Rows from block 5, named by matrix and row number. Rows with one number belong to one channel. Each number is 500 + 40 x the weight over its row's rms, rounded and kept within 0 to 999. All counts start at 0. Numbers have three digits each. After the name is the row's rms in percent of the matrix's.
# convs0: first 3x3 conv (model.blocks.5.convs.0.weight, 128x128x3x3), inputs 18-26, a 3x3 kernel for each
# convs1: second 3x3 conv (model.blocks.5.convs.1.weight, 128x128x3x3, transposed), outputs 18-26, a 3x3 kernel for each
convs0.5 101:484405489396473512487463586592547509508525518537534540483477507478528510499521396502464508506483465498516610483577435537565570553464508540443482540523528546478462546535481542474525478489508529526503498539492536528447522524488491470484438429444
convs0.6 108:412514501546530481494481482494447613455461511508509559488481491499577483494530501484531529512570498514551536539484528481547480542450472540481452425434448506401512540433514430547473512485506513494417530447447540549525501486492430502597493431575
convs0.7 095:513524549481549470509477553448445449470467495481492503439525499503492459562469520466468432503553537488518487472573522516570457491443431527593419514440537477461488486430518478540534520505442465525555512527486464495485535465465464461534510515544
convs0.8 096:551522526469469470479443480541507462606463493511521493499516467501521550532508452479514425568516509507551497463466612468506491503501486565567481591555483506537519543524544538542547535594554434490488444483508497535504457492478522452514427504431
convs0.9 103:492415494536455448439515515532476481496518537525498481519456474452467508484490472485484511516509429435503456423494515480531480477506536584497519502506505490430487526543545439498450497501512453532439416500485532587459523502481520437505431446480
convs0.10 091:505503497495501540486463470526453479508479514500483506540492498462508519539497550542522488461459470534484550554458472530500488522549514524447555446475519431507504501540551501468520526512467536559538562597494458494403540526500512564566558489441
convs0.11 097:526472559496464497483450506487494505474479461487463483539430523445509489486438474528504558535610518540493490544553511492427536540539443532512551471451511512496575523457464480512497472574416467536529546532541540501440521459540472467451455495602
convs0.12 107:498496551445523512569469548446477520455462500428440459485514479437515479459590486482512502471567518543444418461432449506529526445551559495429432486484523481543511481490508513429471471542545511507535478562496464551481523500453552485489419514539
convs0.13 106:578518475427524519446404551445457533544510466597432527533486455525507522486489470548495478530527494553415470455563548573509474481505455434410545526544499519441429519540509521419457526522467461464456521501516508541553544463496428435545500496573
convs0.14 103:504473426475491461417472567406446473589535550458519447534462475452499542466500464495491533444503442449415457503564539541506522531506482457496505501521492451431481539479448547517469480494479494500517524533450543460447476545566561523454465553524
convs0.15 093:523467493533537513541456520471516534488614555435566511481590537441496537431527496519513548502525507513459459448481490466454508553512528515458503489520566547607500455472502489464495484468527491488512464527548493506532448495464502491490461451476
convs0.16 100:491430479510472439498496468506455457517500519478474582505453513475449437583450528497551441494537512466488500445500443527475491510436438527522502516518524502479534555478483485592411466534463496562502526459508464542507496496490474466485552483522
convs0.17 101:517514439464426452541445573583474531519480431531499538491474445542546533439530500518481487502455572474561560441540495567566479482515549511516545516440452448443558500493515484509483483549434530564492501600489470505417505483488506512483431423528
convs0.18 107:544557522539499446528470494488646478498542450431435500499453530584463462523526462462570469520534540534481518484536487529472596500502523453455468498487523537524484459584475482543514478488609484465534493518589456494522532490533461455527433466530
convs0.19 103:513497459493438514428473502495570550515530533478509456490523516570520417528484469524523518551545420517522471536489484498545521506590515537524490570477502522511491461479494483429478502528452459500427503482474533444465542523478531575387424502560
convs0.20 098:504544498477475503495483520518481486543554552495473529530579528526552525441510465512592475451533467441467467512496462492511462535467469455511586535547512479477538447554534522569557481546467401489459529543515459448415531528444435439434493537507
convs0.21 108:472596466437604438499553446442549362453520497549413515526459529519480513503448544583496475466534534478536541494515487451537485451525503532419485510431519593464527462485449472497557540485509559474515518526540521537544433547474466551489502487435
convs0.22 107:460526496482490503566480493518470473487506492517539528431530502470452522479479515513499494531470514464466482567495523556525473493491514497450576498463545479464458542504460499521509524463469484509570422503574499463562501559493493477498591494439
convs0.23 101:593437551460464500468542498484498443487535475516575478452449560566520597429434408497547486459519486519483512487477500482460538472410523513450456570502418495459523476509498493492511477480570531501505558470466495474484517450605466581616462486537
convs0.24 099:395480528476427570525543481545483506489531489494495505514435538439464472469492427513465420517516511499471511474566506501508519595469538454429488448484527472572494471461483469429400515469484498590492566516470525519454504501541469555455436478485
convs0.25 106:535589492486503486522505502463521418532448439480506524479554531493510531495417536472440491537560500503537490505492517473527449526583496529431491485520471560569539447493435497482451499493504475493501519479475523484458633530436535544543404518542
convs0.26 105:536505518570514480499519505565513463461515450539432531525506532548518589429531510473444471443502474501490465494472541482553536550430504445466516499538532482570507500574454525536435474542549506561465407479543511517522555614533497462451476521497
convs0.27 109:492507518452482532545554444546449533538457542551529490509434503489518491483555495497534454460484548435502531487525477524448517457477557538478484472478453492491428478552490540547459488484520507491478556526512518487492436529571481445464573464471
convs0.28 104:512509564537526551496483424485412446628547513493547441501472520507495533435464452462480486559482542565477466471452540516467469464381473469514477439451490449493511541470502528504522481500530501537527555511496542496530495448533516544471517466495
convs0.29 102:497499494425628471572574528455525553532565486523523471468649472526510480524494477438536526460489508488547485523484474424516540461539548473545426480479500486453507499530566492510519473520464518522488530504456510473462563489486542488460486596479
convs0.30 107:468503598585438512489504479616491487386501510510446473512510441533527576562439525485478500488464478491495440480484527505478469483481517501427493513525483531461558514565532457510484466475481499533522559477432472596534519380445502467516473555453
convs0.31 105:494514575582552480545488486572445492536565434479483488525547483534505438463494544513467539457456496445486505463528412476448570460564497493481531541501550559462525514516483479563527494543527503451493465536475472482491524472432584546445470450514
convs0.32 103:455480552474558542526471472587427525458479496548510538532432508514552510538444514509519501550537485480536533538508484512482522446457518512481527502497492505530579494516426475512537549512470435638547548497535479468444509488426448548571510504394
convs0.33 096:523491535475534604419493494484507449511438440535506504484509506522515403444516539454395456486455537436559503457573466553560542465488508511511528536478481546490474466511520456443451422414481469487508495412475516495441523534446558436539502455453
convs0.34 098:540483534517489529498520479578516564518509510545524553507477455463507502489428508518472511476449505500477442443484512445551433526452498541528543499381508507546494539549532446565489483536480511433439484504494534578459517494474449429446435465442
convs0.35 100:398484606469547571493492535535490561489546518455509465459598557480554535619514555503495458504523507494568509438461469491493477428552460547493517500538568440487513580453436516513503530524432435525486526569481491550495509471353500404515489501542
convs0.36 097:491512483502450548473533484410478509521510485478551585423446507520509474407473497549528515570566520521511442506500541515485501516442467492478509561470546560467543541538488505461486550526536481507517533552551564625535459541479487500531518531521
convs0.37 095:488486531587519420466579553485556486513533502454474511550528518486473502544492535519503473511506507491526458480474526481482458464542492497492451518550574541508481446467522508536560506541549461476472518555473455534474432454515534449427565493455
convs0.38 102:457535452545530478542520459525494524478514502542515439421547460527583425511474501451441517471483450452529505476482446508544520550493478542518503522525478547526495470519556525465464472530495493460434484513527468504503585519455483440383515533437
convs0.39 104:472526466471499536513472537467483535440570457478552479526468532498539473518513626506500483492454503492493574527470473419512505502545486464494544512463515478545509501500485472486487461565487502473494495468527572455494505417483587492475514452518
convs0.40 111:452539465474396427504482489501473440538484457475480502446442541529422536579465532517432553418538535504510524520506485464519496555475437532469535558502465537498511500473446523549499511422522554459477605535533459554532507576486468518525493439463
convs0.41 098:493521483505459446464435525524496501464501512547528571433398487559531531483460570514469498480544479487565532451486497512474466520511519503526506484455512543533547535553539538473518507502535524512544535563560453546512437516489453473427485473424
convs0.42 094:530522588473484535478499535482496500477559472525544522518479474562468396527478512529487453510493513532474551464471475506495425548634553588573541531389530493529575479510523456534493443517479552520561500502486509481513540528471498521477593466497
convs1.5 103:512539582540517471565534469463424504527543574511604491529490535492444584481514527423435509461465522472565494549424461520506445573510628577460442518497561422478509535508500453496594458540539516468516540490519489470452521480473457521512534541540
convs1.6 106:526430469580461512524438479518536549423428459464483511468518482549391600533493475533522450550507516501549477480498460474505548482492471442544500477470503492523555435472489492519518562547487449536459459452464528430500518477514423526492498478478
convs1.7 100:537498469498469470452518519509439523484532544479505491511532504475468514607514556548555582481560576550511561479525510543510460473422468556473466526497504521478508525548521465478506433438494483490558582463537517526519487526482479538443471483517
convs1.8 102:478531482472574612533550457405493421494479485481512484491463537477502475492502380538426517510426483488459560521454525456491506495487534538436467486474505548488484551493466577537515539510424512573548499495555438473554499495484497569534404558514
convs1.9 094:497479458559501457478508534595553497466527522572431492425507490520501490493487471527486520534467496487522488555519563536505553497511497520476472551502504505539497470429460468478514481493475535462479501476483518513532445484448540505497564500575
convs1.10 092:544463430502443525510541532505534584570564493479541539480441476496467540421494533509482496486497551427460512498462532495473461420482511545501515489505499470546516393479448433496469442413480484540553491383428521521540533527552459433471441490505
convs1.11 092:524436533503547475597444479528446462516473507465499562520458494499397499525513407495506469450472513487536504490495471483543488496456488516482492488511554485440482575531438505485460400441463517525498510511506490467495479542462491504501535486436
convs1.12 105:483543412485506438484476483513517500508492442499522480490491552498475507533459515514561520500536526493513492501522502512514394493474488482412461462466452527420524475493496536520480589531546483489500510490584502551490534501550433525464522450480
convs1.13 111:480482526520476531530534505467431503500492479510475487513451512620519460512502601490467478465514451514449492535525447593492458526448505464520538500499452460449564503497567493543514387499537513471513485498479520496524514569527559533522531549456
convs1.14 101:570453413512465486502518503483466520545488530570488533520463547423530510502485489493521513488436447477521506546520533477482493437501499503522449549544506487477535507499499528592508543446487517475523468559499513520519506490461519507492444528518
convs1.15 094:459458547459477536483477502518426549487549489478507460563498491513485494469516517524440491450451470459485551561518531436444534460481440582536475543447517465504468481534538427518533560513544506488551512437543491563553508495539500548484555587453
convs1.16 096:472512477550434530477501483448497416579505459579494512550620412553505490504493527526514504571499459537454418485464458468516551506522464436474457519416481529485522447488554554453546477515516387493404467563463507497501524528508499524509519444530
convs1.17 100:450481529466513470491474515523492434512543475483478446539485534485558509458547532503494511451479488505466497439543537536502500498531569470545588580611476545586554460520493456529468492476560556517516553502592549532558492495445463504469463497555
convs1.18 104:420459512528540529504518570501532441581503488544508469509489461521502422503428465402469436527457532498493568493510530493579604505480480552481545565467426488475497601461448554468483472463503452496538536488554450538476480500544455455569484590454
convs1.19 104:447496489485535494489399487547442460486561549493608509474563529520508514476501521491511453563562542446508487526474532518504503512483496453479556498539480498481446522445548487530517433445539550520491476433426602472543515544506545581628485514466
convs1.20 094:506534564583515473597537534474450481474454492504468497482436484526559540518522579465493504479499528505558522459512475541532538567547493503545575483504605454442524458563502565516566516479528552510473543511558514502569521578520467492522548465493
convs1.21 108:546562464651544489577565493464544527528528560493462576440494534426534597463549495503508488522473507580490442529522498501497469440453543524529495470565533504510531537473465463488480510506450504516503469472489511546502479469479515488482487478491
convs1.22 102:565517463496506530512499506495435473510481468528494454540533520435577440483450543514475528482568572533475513463504524561503465468495443480479457511538449501575426429561447479505491490538547493488584425436559450527552478504515531543472512516508
convs1.23 095:535465461513561524457512497443460514483518464548480490562516492463526522471503489474536494448444466545510520371514476460519470534551531501508574452479389501495433464516539493484519534525493526460466531491518510526543509429489456519481500535471
convs1.24 094:492440546514513513533461450495417533469530520506524511453434510547410485543560469483453517490526508536491506439453519496521476460522433396452496515434502534509419500491489496492515494482603601542553549478416470502520495445487498466514486465490
convs1.25 105:502495525516514489471552536511509520476564513548504466507557474450465510499479482586501454497505495511569551553440535542524563473489493574490463497472521476525494583478526525495455465436498531524507597539504601481473531449532608471559486498412
convs1.26 102:460470593413559491523501424457546524476486510506468525531471574513537426524471438470473535508479504470456505509535478486516521525511446548519563553529493534505523499507498581451533516519468489520610463515555460490460493454482524455498492471415
convs1.27 113:568480553587446491591453425512460422553521476481420520506575629562531528505595444478502482485544460573457491533515495506525451475532407456501481489471504452494465397516576488507513520415579489513501501471493566493578531481459520473457537498545
convs1.28 098:547519482451535505448450468517489534457463537464467487508498534450544527516462444525546542479457529465492452462517564499457578490546482476448497447520514525578537501544524503431470504499492483531468510527561437465483461566486538490532409503477
convs1.29 104:481600465575549515477500477525535486542536564499553526442513427522463515568436514551530495518496541515562488535526520484492461523491475439583503414541502486514591468457544463496459479448459436525400458484468519472490465460496532564477476528531
convs1.30 103:507537460526435508453406473521500485436525473557500488523450463528559446542493499495485487459431492462467410493439524512505454450497440524494461510509497465482450494497491516492476424433477510479543483538468509471550547518497454520481417432484
convs1.31 109:453478543497550499498468587487531507542441460551511360513557475471524478549462497542535495462527528508553473516572486540552493477456477470543508500472457492517520545506477510538521576544466505428555481472473548478497510470565569501414491466431
convs1.32 094:506531534582547508495440502455472502544483561443524552458551451494510496501497477453498505472503437534511494502504521496523545476541521545556508550569481496505527513524521478485432404447451476498553474473452515478616508510534484508505552540498
convs1.33 095:541522569587549512460490465430460478444429431544486481480399570514476493477473516501484513463464484454502478509527510479543452529441577477471495482482423515431483532426519478464527524465440595520493429475527599555477449537502487521508530493555
convs1.34 091:481498483509470434461511571489515516585525548479526453489568513552437426498462525451512481470487519493482451500514425501434521408482505500452442456460400453489427502554481537539518489501556523458453476502480484417481505417504450495485476504475
convs1.35 096:511461473452461532467487527571469485412525431500486470397493552467487562460493495510528551507497538509483476559450512504475550563516476425497512485474554478523514506497579449501538494572482521442517554497439491482486582540446456572493591507487
convs1.36 090:528451480513499520463418508490509567507476528526514537459468533492473485566488495513568501516473524500547473509545513527468517522521438497551561418503463493484530398514452517539486459547511582514482465535508488515434480536501503454533568529505
convs1.37 106:521444515627492562525523544494475521503480547541487555513502545497504494519437495572455520482472511508442545515444436528490466546485442536537524513532517551524537511499502477462517437531497503503551513456530514505557560475496570514539483512497
convs1.38 101:476479540416516476552509450521527410492448421499455550402452590539457500495504436479507516532479555465611516457514493465476466517493497469486483506435459418544483499494547553461564491510493547495542468469507500529425544510473517552558499511464
convs1.39 103:490447492485518529628510608477507546521449495430513490409485452434481521454467497510504524533472510490509519516519498471584514566467521387573522480595515418573489534529484533532519478464523533558620503510546446485602527477443499505437452525566
convs1.40 110:506524475507455522428423522381416544474467488471532454474483452516493477489565443466528483454516523486554438497539506592519529511572543494460428452551433460446500472475494527455499506512443494496502506489459507519467483555485462559601526530520
convs1.41 100:554502503463501518487513574455471461499463528496543519448539471553469436455532504473513497460401433457504484557466479463502485527474508492519484455445456536541517474599515477512454591505539472479476428522492520539505513522488458408423477466487
convs1.42 096:523519569532493488502532496494544452449486447428516443506546494468558542496506489503444492473462514495440454526481425563563571565510502487465467491544502461510369479531515471509553499550539467536514470461520506499561497501478480453461487470480