From a checkpoint of a small multi-label image tagger.
Training: soap at rate 0.0023, 16300 steps, batches of 128.
Rows from block 6 of a small multi-label image tagger, named by matrix and row number. Rows with one number belong to one channel. Each number is 128 + 32 x the weight over its row's rms, rounded and kept within 0 to 255. All counts start at 0. Numbers have three digits each.
Before each channel's rows are labels from the 100 images, of 14976, where the channel reaches its highest value: "strongest on" is what is common among them. Only what is clearly more common there than usual is listed. The data: photos with spoken descriptions (Open Images, Localized Narratives).
# convs0: first 3x3 conv (model.blocks.6.convs.0.weight, 128x128x3x3, each kernel summed), inputs 64-127
# convs1: second 3x3 conv (model.blocks.6.convs.1.weight, 128x128x3x3, transposed, each kernel summed), outputs 64-127

strongest on: text has "sky"; text has "trees"
convs0.102:255162132099092153125125146148181113087167144154132115130181158139184097140129124104148113125121108078197150077144106142135125155117129124083149104188165083114125168174159080138129163092138142
convs1.102:125222215105123133147148119107167162104113154117171157136099134102113134197119138143108128134142115104087069124113137182125161178122109105108152133158128099138187122144143094101179207176144153

strongest on: text has "lights"
convs0.34:151131084079151120108136106050112133167129151152077113131087184175124096162143180171103106133179107128189152116141140121131155122068132152165217178184097169118083155103147096164093166145149113
convs1.34:144135142143103120105126125080148153091129137101169133157136165165080132136098144093113160163147181070144084109110169128150185111148070108186140155149126147103129133113089145123151063123075186

strongest on: text has "standing"; text has "wearing"
convs0.43:171108109115144111153082129109071167148201169179162136100106156160156099143123133145134158142158079125093137111084067105079148159131084158140121183077164164098144091130083097113112105141085121
convs1.43:119138114149160165102146137154164103169213161098113134141157145122115136104084101162152110211150088099115137125083136079079104121107125120157118068129093136087108106135129142182149132178131149

strongest on: text has "wearing"
convs0.28:055131118158129119131133093172126093111137095156164155104095098146133098130088156112183137131096144095135110111153122127129159137139183161141147147120089126174165129163104153158068113145141102
convs1.28:144129136154105073116106119118169125085117089116069150122101115096144066089076092093111122133143087119125144131189122105176114132099107099062155141105126148140084145122139157103091163125099100

strongest on: text has "standing"; text has "holding"; text has "wearing"
convs0.1:076092130079046188219164108121101181067140141121161101159098119094104140157111168163138154117107145130105169090094145136139123153151138185105102116175107133164143110124152138085151103176144095
convs1.1:119118116137085107119158141130078140120141099154140141110105184180087117219162103166147158160093105081088159075129172128162122085104107197135126147142156177091131164129126162168117126122067132

strongest on: text has "people"
convs0.44:183083163058063164156115091116111104126093152121083163162171131168173117099127139065100125095132113109140202069112097158114140135124129144109077178212114146135204181182130143137084204090142150
convs1.44:065109156092105127116114075144136125131107132156168149150145109118084131111148109112081148090227105136124162144101182128154149169147140136141173157152110147099178156134115096100141208061087098

strongest on: text has "table"
convs0.103:136083180108130144133138119142080148134130131128155128086082103138156118104201084106173092132208157081167102148075141129149133101102093111118122124075170172146111138120152117148099157104105157
convs1.103:168163159115112124144140163140111073080119135128191164100098110113125131083110159134160151125179118110150166127129125122155186117214084118133158142116143121110136133105118069128087130103109170

strongest on: text has "standing"; text has "man"; text has "wearing"; text has "two"
convs0.120:146100162052178166130114133154084115121098166164120162110149168068090163130127126168111133131102140142127148129107089077106115135153100072140125132220160144138139171135098113119120110051107131
convs1.120:108088139157109197121125159209149087086102134165144136072122134108114123112166192231148159129136147085171150066105080114125136101081114104059101101130098186132104120199145132156154189076139150

strongest on: text has "trees"; text has "sky"
convs0.124:088131112106123157118135113141157095151108205093125132143071111127100211124169121165096089138167184136189142115138110136129070053121098148132150138175114152102154147095166123104117109148099127
convs1.124:109156134111102183114104170091109117137144106131161156106127096112092255118182110191123120119125127143139101115152122150123113148119101121166124116191174100136173151106255136099190116124109113

strongest on: text has "road"
convs0.88:156082079099123131184162111121130151154153131138120128129159133140128184089117098122164109118160095143081148154136158105127137141129182120095140108136183080141161099147091145133114126106103133
convs1.88:151062116157108090137107139108134106142069103153046155140146097169177145136115089087112153163134101100139176072113189107090183121164133105142130123097157134161130180149151083130111201117092137

strongest on: text has "people"
convs0.39:136133148159183120166084112133157118106114156158155170135061081144148133153055138135106171090134204108107110072120131132150106133133104090081150086139178128134154106115125113168101095091136100
convs1.39:120119111141151163128088155124151141111126085180089150169120107152136171123111125140130169131118136102125053114183158155125084154146129101162157170132091149075109086127093194093153156146136124

strongest on: text has "standing"; text has "sitting"; text has "wall"; text has "woman"
convs0.73:082127183141098072162057107142114116113153115103164137147080133127127155180157163094146111150113183098205136132105136145124127145102112127178138092118175125120130164120068072143156083086169165
convs1.73:094164144051079132185203169157144138148117125108110127087078143131166089124139143156173127144092129068159116092117147116108214110131161128136157126131159131144160161147066076145087147127177103

strongest on: text has "lights"
convs0.59:114093145049139110133181118127150119162103096159089150135180115127097141128146170087115090149131135114185134113140216088115089192136084126107152176092186192182145096159134105095124094126144173
convs1.59:074119098089126130089082128120123164120112148161192158159149080157115155143088138064084075087123133156135154102090182119088073125119182108131112156129105172171144093130149086095055143111113157

strongest on: text has "wearing"; text has "sitting"
convs0.71:130110156107182168114213096082116092115143079067161143147099147143165100183147095161140154101135134097107103087099090056149120140089102144079136099149135155073146106101122127137109139165137136
convs1.71:106146139113148116105166081144122120115165090059059112113134105151121104118111137149127111049125150085035140140161111135088082107150139087169136157120117072126071124112104126134137144102114125

strongest on: text has "standing"; text has "woman"; text has "man"
convs0.40:130182158124089128093183145100122114109179192181128129115157157092131138162098125118174115171108123169110099197138152127111137094141141052118107117125133107104151022093133109123094165207116135
convs1.40:128154121101088141119083117092174114064074123142080114074114118082074066118094111116102167147126130093132149078133111093113143136138078106111069104095136141117151089130103140151118085109069160

strongest on: text has "sky"
convs0.32:111098164100113147173164147160169097151141152144144081105147145125142125175128165097199082086158159113054173112146113096053150115152127177137141099089062078143093120129104134096182109116107123
convs1.32:138127245102184154160158143145124201108117167127130184112099120135135172151152149104193127161165169108122171150193057142135178114151077122143074140106129113126163119127103125143122103154117129

strongest on: text has "table"
convs0.42:109150094091136097178142103134127097105115222124083068149168153176117136137161141116084117167085125150164098136067081125118114126124150162104119133053112157094158204130114165155200100108100106
convs1.42:115209075150205120177084229146128178113170177091105116155099088099141082143099130078122189115083094137118141133152130091127163149114070181150112150098165153101145170158140084145106123141177148

strongest on: text has "trees"; text has "sky"; text has "buildings"
convs0.116:120177150096088100111098138142124152188089153113145144098154137099103129120117115061138146132182126146120118156140099079138148153145107166156152145171102194147147101153134088137102177084149117
convs1.116:132088154128079130105117182138101140148146209128182148098138113147087145119180150172078097140121182070101125137144100113125171141119116134170121077122157111168130146103153094153182126124129118

strongest on: text has "grass"; text has "plants"
convs0.117:075074129084155074098112087158154154181133107149164082148152148117101172142092115063140119169146144149248111111161138107079146118128125151132133149146120127151152100137143148142187160131154098
convs1.117:104126117110119096158200147138149120070133161119086100149140134104136120155133148049066100108090092142130128169152096066192120070108155081119138130182091126133143128073102119104154201121165109

strongest on: text has "man"
convs0.99:146093134152156133144146123137136132129106158105097140095094144168164098160191128194103136122162108074132150179147123119105151117097107124090088167105099086127099220068102119118106084123126124
convs1.99:128119135094162176094173174137198106160161224186135100162152121120120087090158172083142128123127127113139115133175101094209105157137133104095124147109107072130163218082132107095153139125133114

strongest on: text has "lights"
convs0.3:174120107136089096160134107115163131145144154099164164165145139119154111090206055155075131170141129097123148107084110162128097144147164184080173150217120169140140125160144142133147107094158111
convs1.3:118102126153101128160182085152149097098144111093158106190154223129172134095179075139139135117110143119136097176087168132152241107088123129149185135144138093146135132098128094118153111155144075

strongest on: text has "wall"; text has "two"; text has "front"; text has "woman"
convs0.83:194135115097091081126163085187080124086134129095128109107133118193111172177098099167072067156134164104120141089097081100086144175183131156144204096121071139089096149125156086176148117092131099
convs1.83:148087123142120127076173102139132169131087157112117178114091096170146139111170145153081141168149162101073166089138092075090113112128150175132122139111084112126103145095147093181162112107136121

strongest on: text has "trees"; text has "sky"; text has "grass"
convs0.31:161152125185106151111164054074111134125115117147129166165169110169122137122102097153151145135142071080169132145121152165103089145122049125122138108143161162127137123133137068119170120112146176
convs1.31:160202113099084098116078100058089193167081097100117096130115074160145126119101094125098118133172115108177171108204110183020127172128119143180105130103157107122136163183119134134111131118190158

strongest on: text has "sitting"
convs0.4:184126135111148166144132066114108107101090150116155113109113125092150163149207171143122152163119171108110067097088105085080116083137069128162168142179139145113082166146103072140159205138098114
convs1.4:216179108150109158202126118129136124113106090099206092092150109138140136168095178125187140118126152156096138115116140162126140105134155116125161222139107053166124135064087113080135120142149173

strongest on: text has "sky"
convs0.76:102121158103111162075146144098105177113118164104168110082149162104146115123134139105164126175143105174105131104134112115110116134132125198098199098159090071119094112090154121124074151120116046
convs1.76:126165120088129105136115100098105121091109091093125091062097151120102130151069101102155104099120123143113112171171064064102124123134157109093159186111125145163193143176103166164114107142065144

strongest on: text has "holding"
convs0.54:149108121171125138115106123161154087151115102063175130150099146163124124135112119114160136202126161085122170131128082133143175087176111056124096168115077182069147091176107115123082112105179149
convs1.54:076140084084131147104170101161176092126140140136087146187119123142144165141142061134148126163110205078129115115157105083064109061149183077131135163126137119122139094152124139130140124135144135

strongest on: text has "table"
convs0.87:157098133095114078128148104112112055198180201121079125141194119167115171075088102153161092121201122165137172138136114151107106134139158124138140133148128146074119168106128107123092173149110099
convs1.87:179150131150141077124115155132090061113144141111140117122104099102105107150099113155101156174121083137154158113144142207132084152121176088108053097085141122116131115090136117065119101158132104

strongest on: text has "water"
convs0.127:133115121105109169169144057157094144173123115144138167119183163111071182123141137100154096086174205093114155119109113143142138149174104130119144108120091141123151089151078167107129127079107126
convs1.127:129175122131078151156103162101155135128068111113078153125147172092119116126137178096105136032229161117127131112092109136144113107151118125093115168126134155131114158255168136097138122125181146

strongest on: text has "wearing"
convs0.35:100124121157078181136158135154120116151124115147124100080170138151119177131167085141120128140176077110133129151114109008130140126110119155087110109163168183085117108087131147163157160122153141
convs1.35:070141112142079122092111145063164146113162075089105108117139099111178070140080121121062177116133050197156114134096130064137137101143123103116112164149083172131039100116093148116136112128183146

strongest on: text has "standing"; text has "holding"; text has "man"
convs0.63:112171145124176059089118187140194141218139108140130100132107086167160104085163171071108136144125124107183195113119094137155188146119100144142156079167177133083097090137095144121100146135145090
convs1.63:141094191092178109158117164083133145120122176112157108140145107145177141043141066143143145124172127100093132140116073087147117149104114142098124155064148131140063156132155134176213158185191151

strongest on: text has "standing"; text has "man"
convs0.126:115132107141138102139084149126097091151151097105112178161140072167157095153163083110131096107132133140163135058167160109178187126164120101143143139113097093157119101134173090118042147111216060
convs1.126:105126103107164122097113181160147108155153136147176134169078176118056134133131168083132195159119141109178095064135155093163127080091135141139173111124125178146113179141151132138186118157097189

strongest on: text has "holding"; text has "two"
convs0.92:102075125132077168117143110100130128082127085119135103162101152126130091184124134169102165174123149099174133072118086078138092173149174114165068096153146161105144075123128121141209108118170138
convs1.92:087123121144137106083139105122111097064149087137133097115118112214157088152142127118145149107133155140118092110080140085090107152189133106145181136138117158119129095178133136170151099131033086

strongest on: text has "man"; text has "wall"; text has "wearing"
convs0.37:169116105097163182147166091121152156085170185123167108138158122102161118170173111101092141138142176103079087181109120075148115136147079109088110126147141158140113137085111127104067128077113104
convs1.37:139104132114150154135125157095119088139179106118151190125120098124155125166122128137147068159084122119117121141166122138105130118049085084083102154080113153139154101153146096134072175122192143

strongest on: text has "trees"; text has "sky"; text has "grass"
convs0.122:086077110089157130120155152135112179127129129120138144120131096120129171099087092109114111128166139141169148108071155125080106151115128136099135124183154095122148160042141114214139124121125163
convs1.122:111149150089090083109124167134156134177129103154102129143126160114110096086104154116128122201160160157144174159172168151131110085088096115141091173101140111146129152140046161100109075077152145

strongest on: text has "wearing"
convs0.23:098134115103166138089153126161139144184211110142142122128125136071104153159113119154168132097169142067119146038147089123143164108158086096099137115146111119099156099149122125119107179132094091
convs1.23:092131161081171128155178107125123127142207092139112110110096097175170102108098098143082149113140120113080139192134148113099112144050064153112097171090189172120111085142114175104141227115156115

strongest on: text has "wearing"; text has "woman"
convs0.5:148148107125109121120099075095103178117078155154139173107064151118113093102152072175157140169094129123079095120090095079132147153165225169175150112177139088143100173101111141162120106079140144
convs1.5:138067093088153110171152121131192109139133166115080163094164110111190144111164129194157172137154184111099111125131146132075127173190117159133134087116099121149141111093143167097126086082106134

strongest on: text has "man"
convs0.36:135072146100080162113121122088062147120126116183100139120154193094119157087127079179118140174120142081189115085144100143118143129164088121119155133098114093101146131114127103162137092130131212
convs1.36:139169164127136185131128123141098156034085198141091141094175163138175159102109098176162139122127119194142113109095134132144132150101087112120119150134150120124124131141125170173089159164118203

strongest on: text has "sky"; text has "buildings"
convs0.81:175154141090135133123127122048121159147104097172098074150149145114116145145174105126150075109110139112149107128132173099099156121108103051136141163168226111103098142110129196096075097101140070
convs1.81:122196120113109110141183168079133117112139084136113131169105099148115129110125162094121065132126136186134121154119125116170168103099160131181148121137155089217120125106130190075124130138122095

strongest on: text has "people"; text has "standing"; text has "sitting"; text has "table"
convs0.18:146168130128131101148108125111092120114099136176142158152079090123107132126173140109094143095098101095131097156120155190080093099127105148109086117120122120124171136127166072185079110089158125
convs1.18:173093166150133102158061180157142149107133139061148130182134102113130075129174192140146153117097150131159111108132124223111141119144119153176188101123163081136122127161117104181143099104146137

strongest on: text has "water"
convs0.60:122124147175166098220160169144101152095205160180152126151102131125102115159118119114110118112156083138153144130095150164079119134128093122152109131099143147154093120137131116082132115148148071
convs1.60:096150165169151073089152075120162150231114114170101144159097072096122165137130162134111124117119085148134080130118132172141129104133177116122133120115141120103127135169192110081124163113136140

strongest on: text has "man"; text has "wearing"
convs0.16:140085145088077111118120125161105142127118145206095151155141132118169144077221168131133154097129115129147148140088110108057122093101083133147106078175104149149145152152109146096117136176090127
convs1.16:126136157109131105137150140129118158133135066104073154153171081141156150080103147137088133120058104143168080137164117168141113087162106119137113085116118137095112141125118197078158115146194165

strongest on: text has "man"
convs0.56:097147144232108109098131126105144185181116138138111108139052112182146140050167158132154107138178099103163122112100097113100118187094161111184135118126146154152143071125163089130106116114191189
convs1.56:103081125121067181090137090122135122166132097171122090067082176087105126156135114128122122106150142058153149090089151094102155119109077108089073168161096111087095130122102042136105144109147132

strongest on: text has "wearing"
convs0.21:142092141165108125094181140124122090105092128160104103124123146110120082178103113089091112136152107069136190147147150174086148139170068144080094148131145178088153127115143110146117125143129126
convs1.21:149109094134078103132187197116140103144132150127106110143119161084117116142071114104114115083098097054099104142114164117153110110219111118062102136174112068084098126089105109114106113135120134

strongest on: text has "trees"; text has "grass"
convs0.13:149157098073094078103174170155070120123133138126135090085156154123214144097106152135070105184158080118130162070139174073157158138114131138198222165138096108094090083109152094100114122100151101
convs1.13:124157118107157150074148120142094098105160132165121110125090130086144093133174118097122145184096107162130096083164127057145177093145158170137114095120115130119217062082184100068128107130100095

strongest on: text has "trees"; text has "sky"; text has "people"; text has "buildings"
convs0.77:129132111129158149112119118151151126092187141127186159189188075110089062147118196127088079140140163096147149118103180081142146156138138144125080104185088099145159140174131169115081171130167088
convs1.77:112130123143175137158122148114155154089109162164091154253146103097100124124091054159144154137112164108130136131074105109107133129072163130147113128150119122114107161130137085123098160100090108

strongest on: text has "people"; text has "standing"; text has "sitting"; text has "wearing"
convs0.22:069085138089149096140165116070123140102135088098138174140146158182148087075155154153067104108127085183175129095122123108115118106104112179205162130130150085090116164159084078099137127164158126
convs1.22:147102210079101134150123120103085166128064084163166113075048109148149139102119160139127153160153157112150177154125133076079095121102109129165126058170141148127131143163151172150142130098117178

strongest on: text has "trees"; text has "grass"
convs0.64:093147145152146088169137161155086131128113117161170167097085098104103140087165070098150124117144087148088108091184194118166076121112088099130097091155129102212109082104079128151162099149153127
convs1.64:141122062224139115164106136094131084160130088131133137142166085161109105096123132082099131149126110161139129123174125093147102086079165081120194120143070087172131081159125140138144086095123121

strongest on: text has "trees"; text has "sky"; text has "grass"
convs0.74:142096122096130113154158128105088084081171215130181151142123137061124146114139084073143128129152144136122117086203125135094108225117069181094221151154139094113138100138127092078159179093151120
convs1.74:092118140190172154119137077108066140103109110095143093144114148132071176101157103103178110132123148170134207133167112121133136198186070137080181157143156135182151134140151064105152143127139129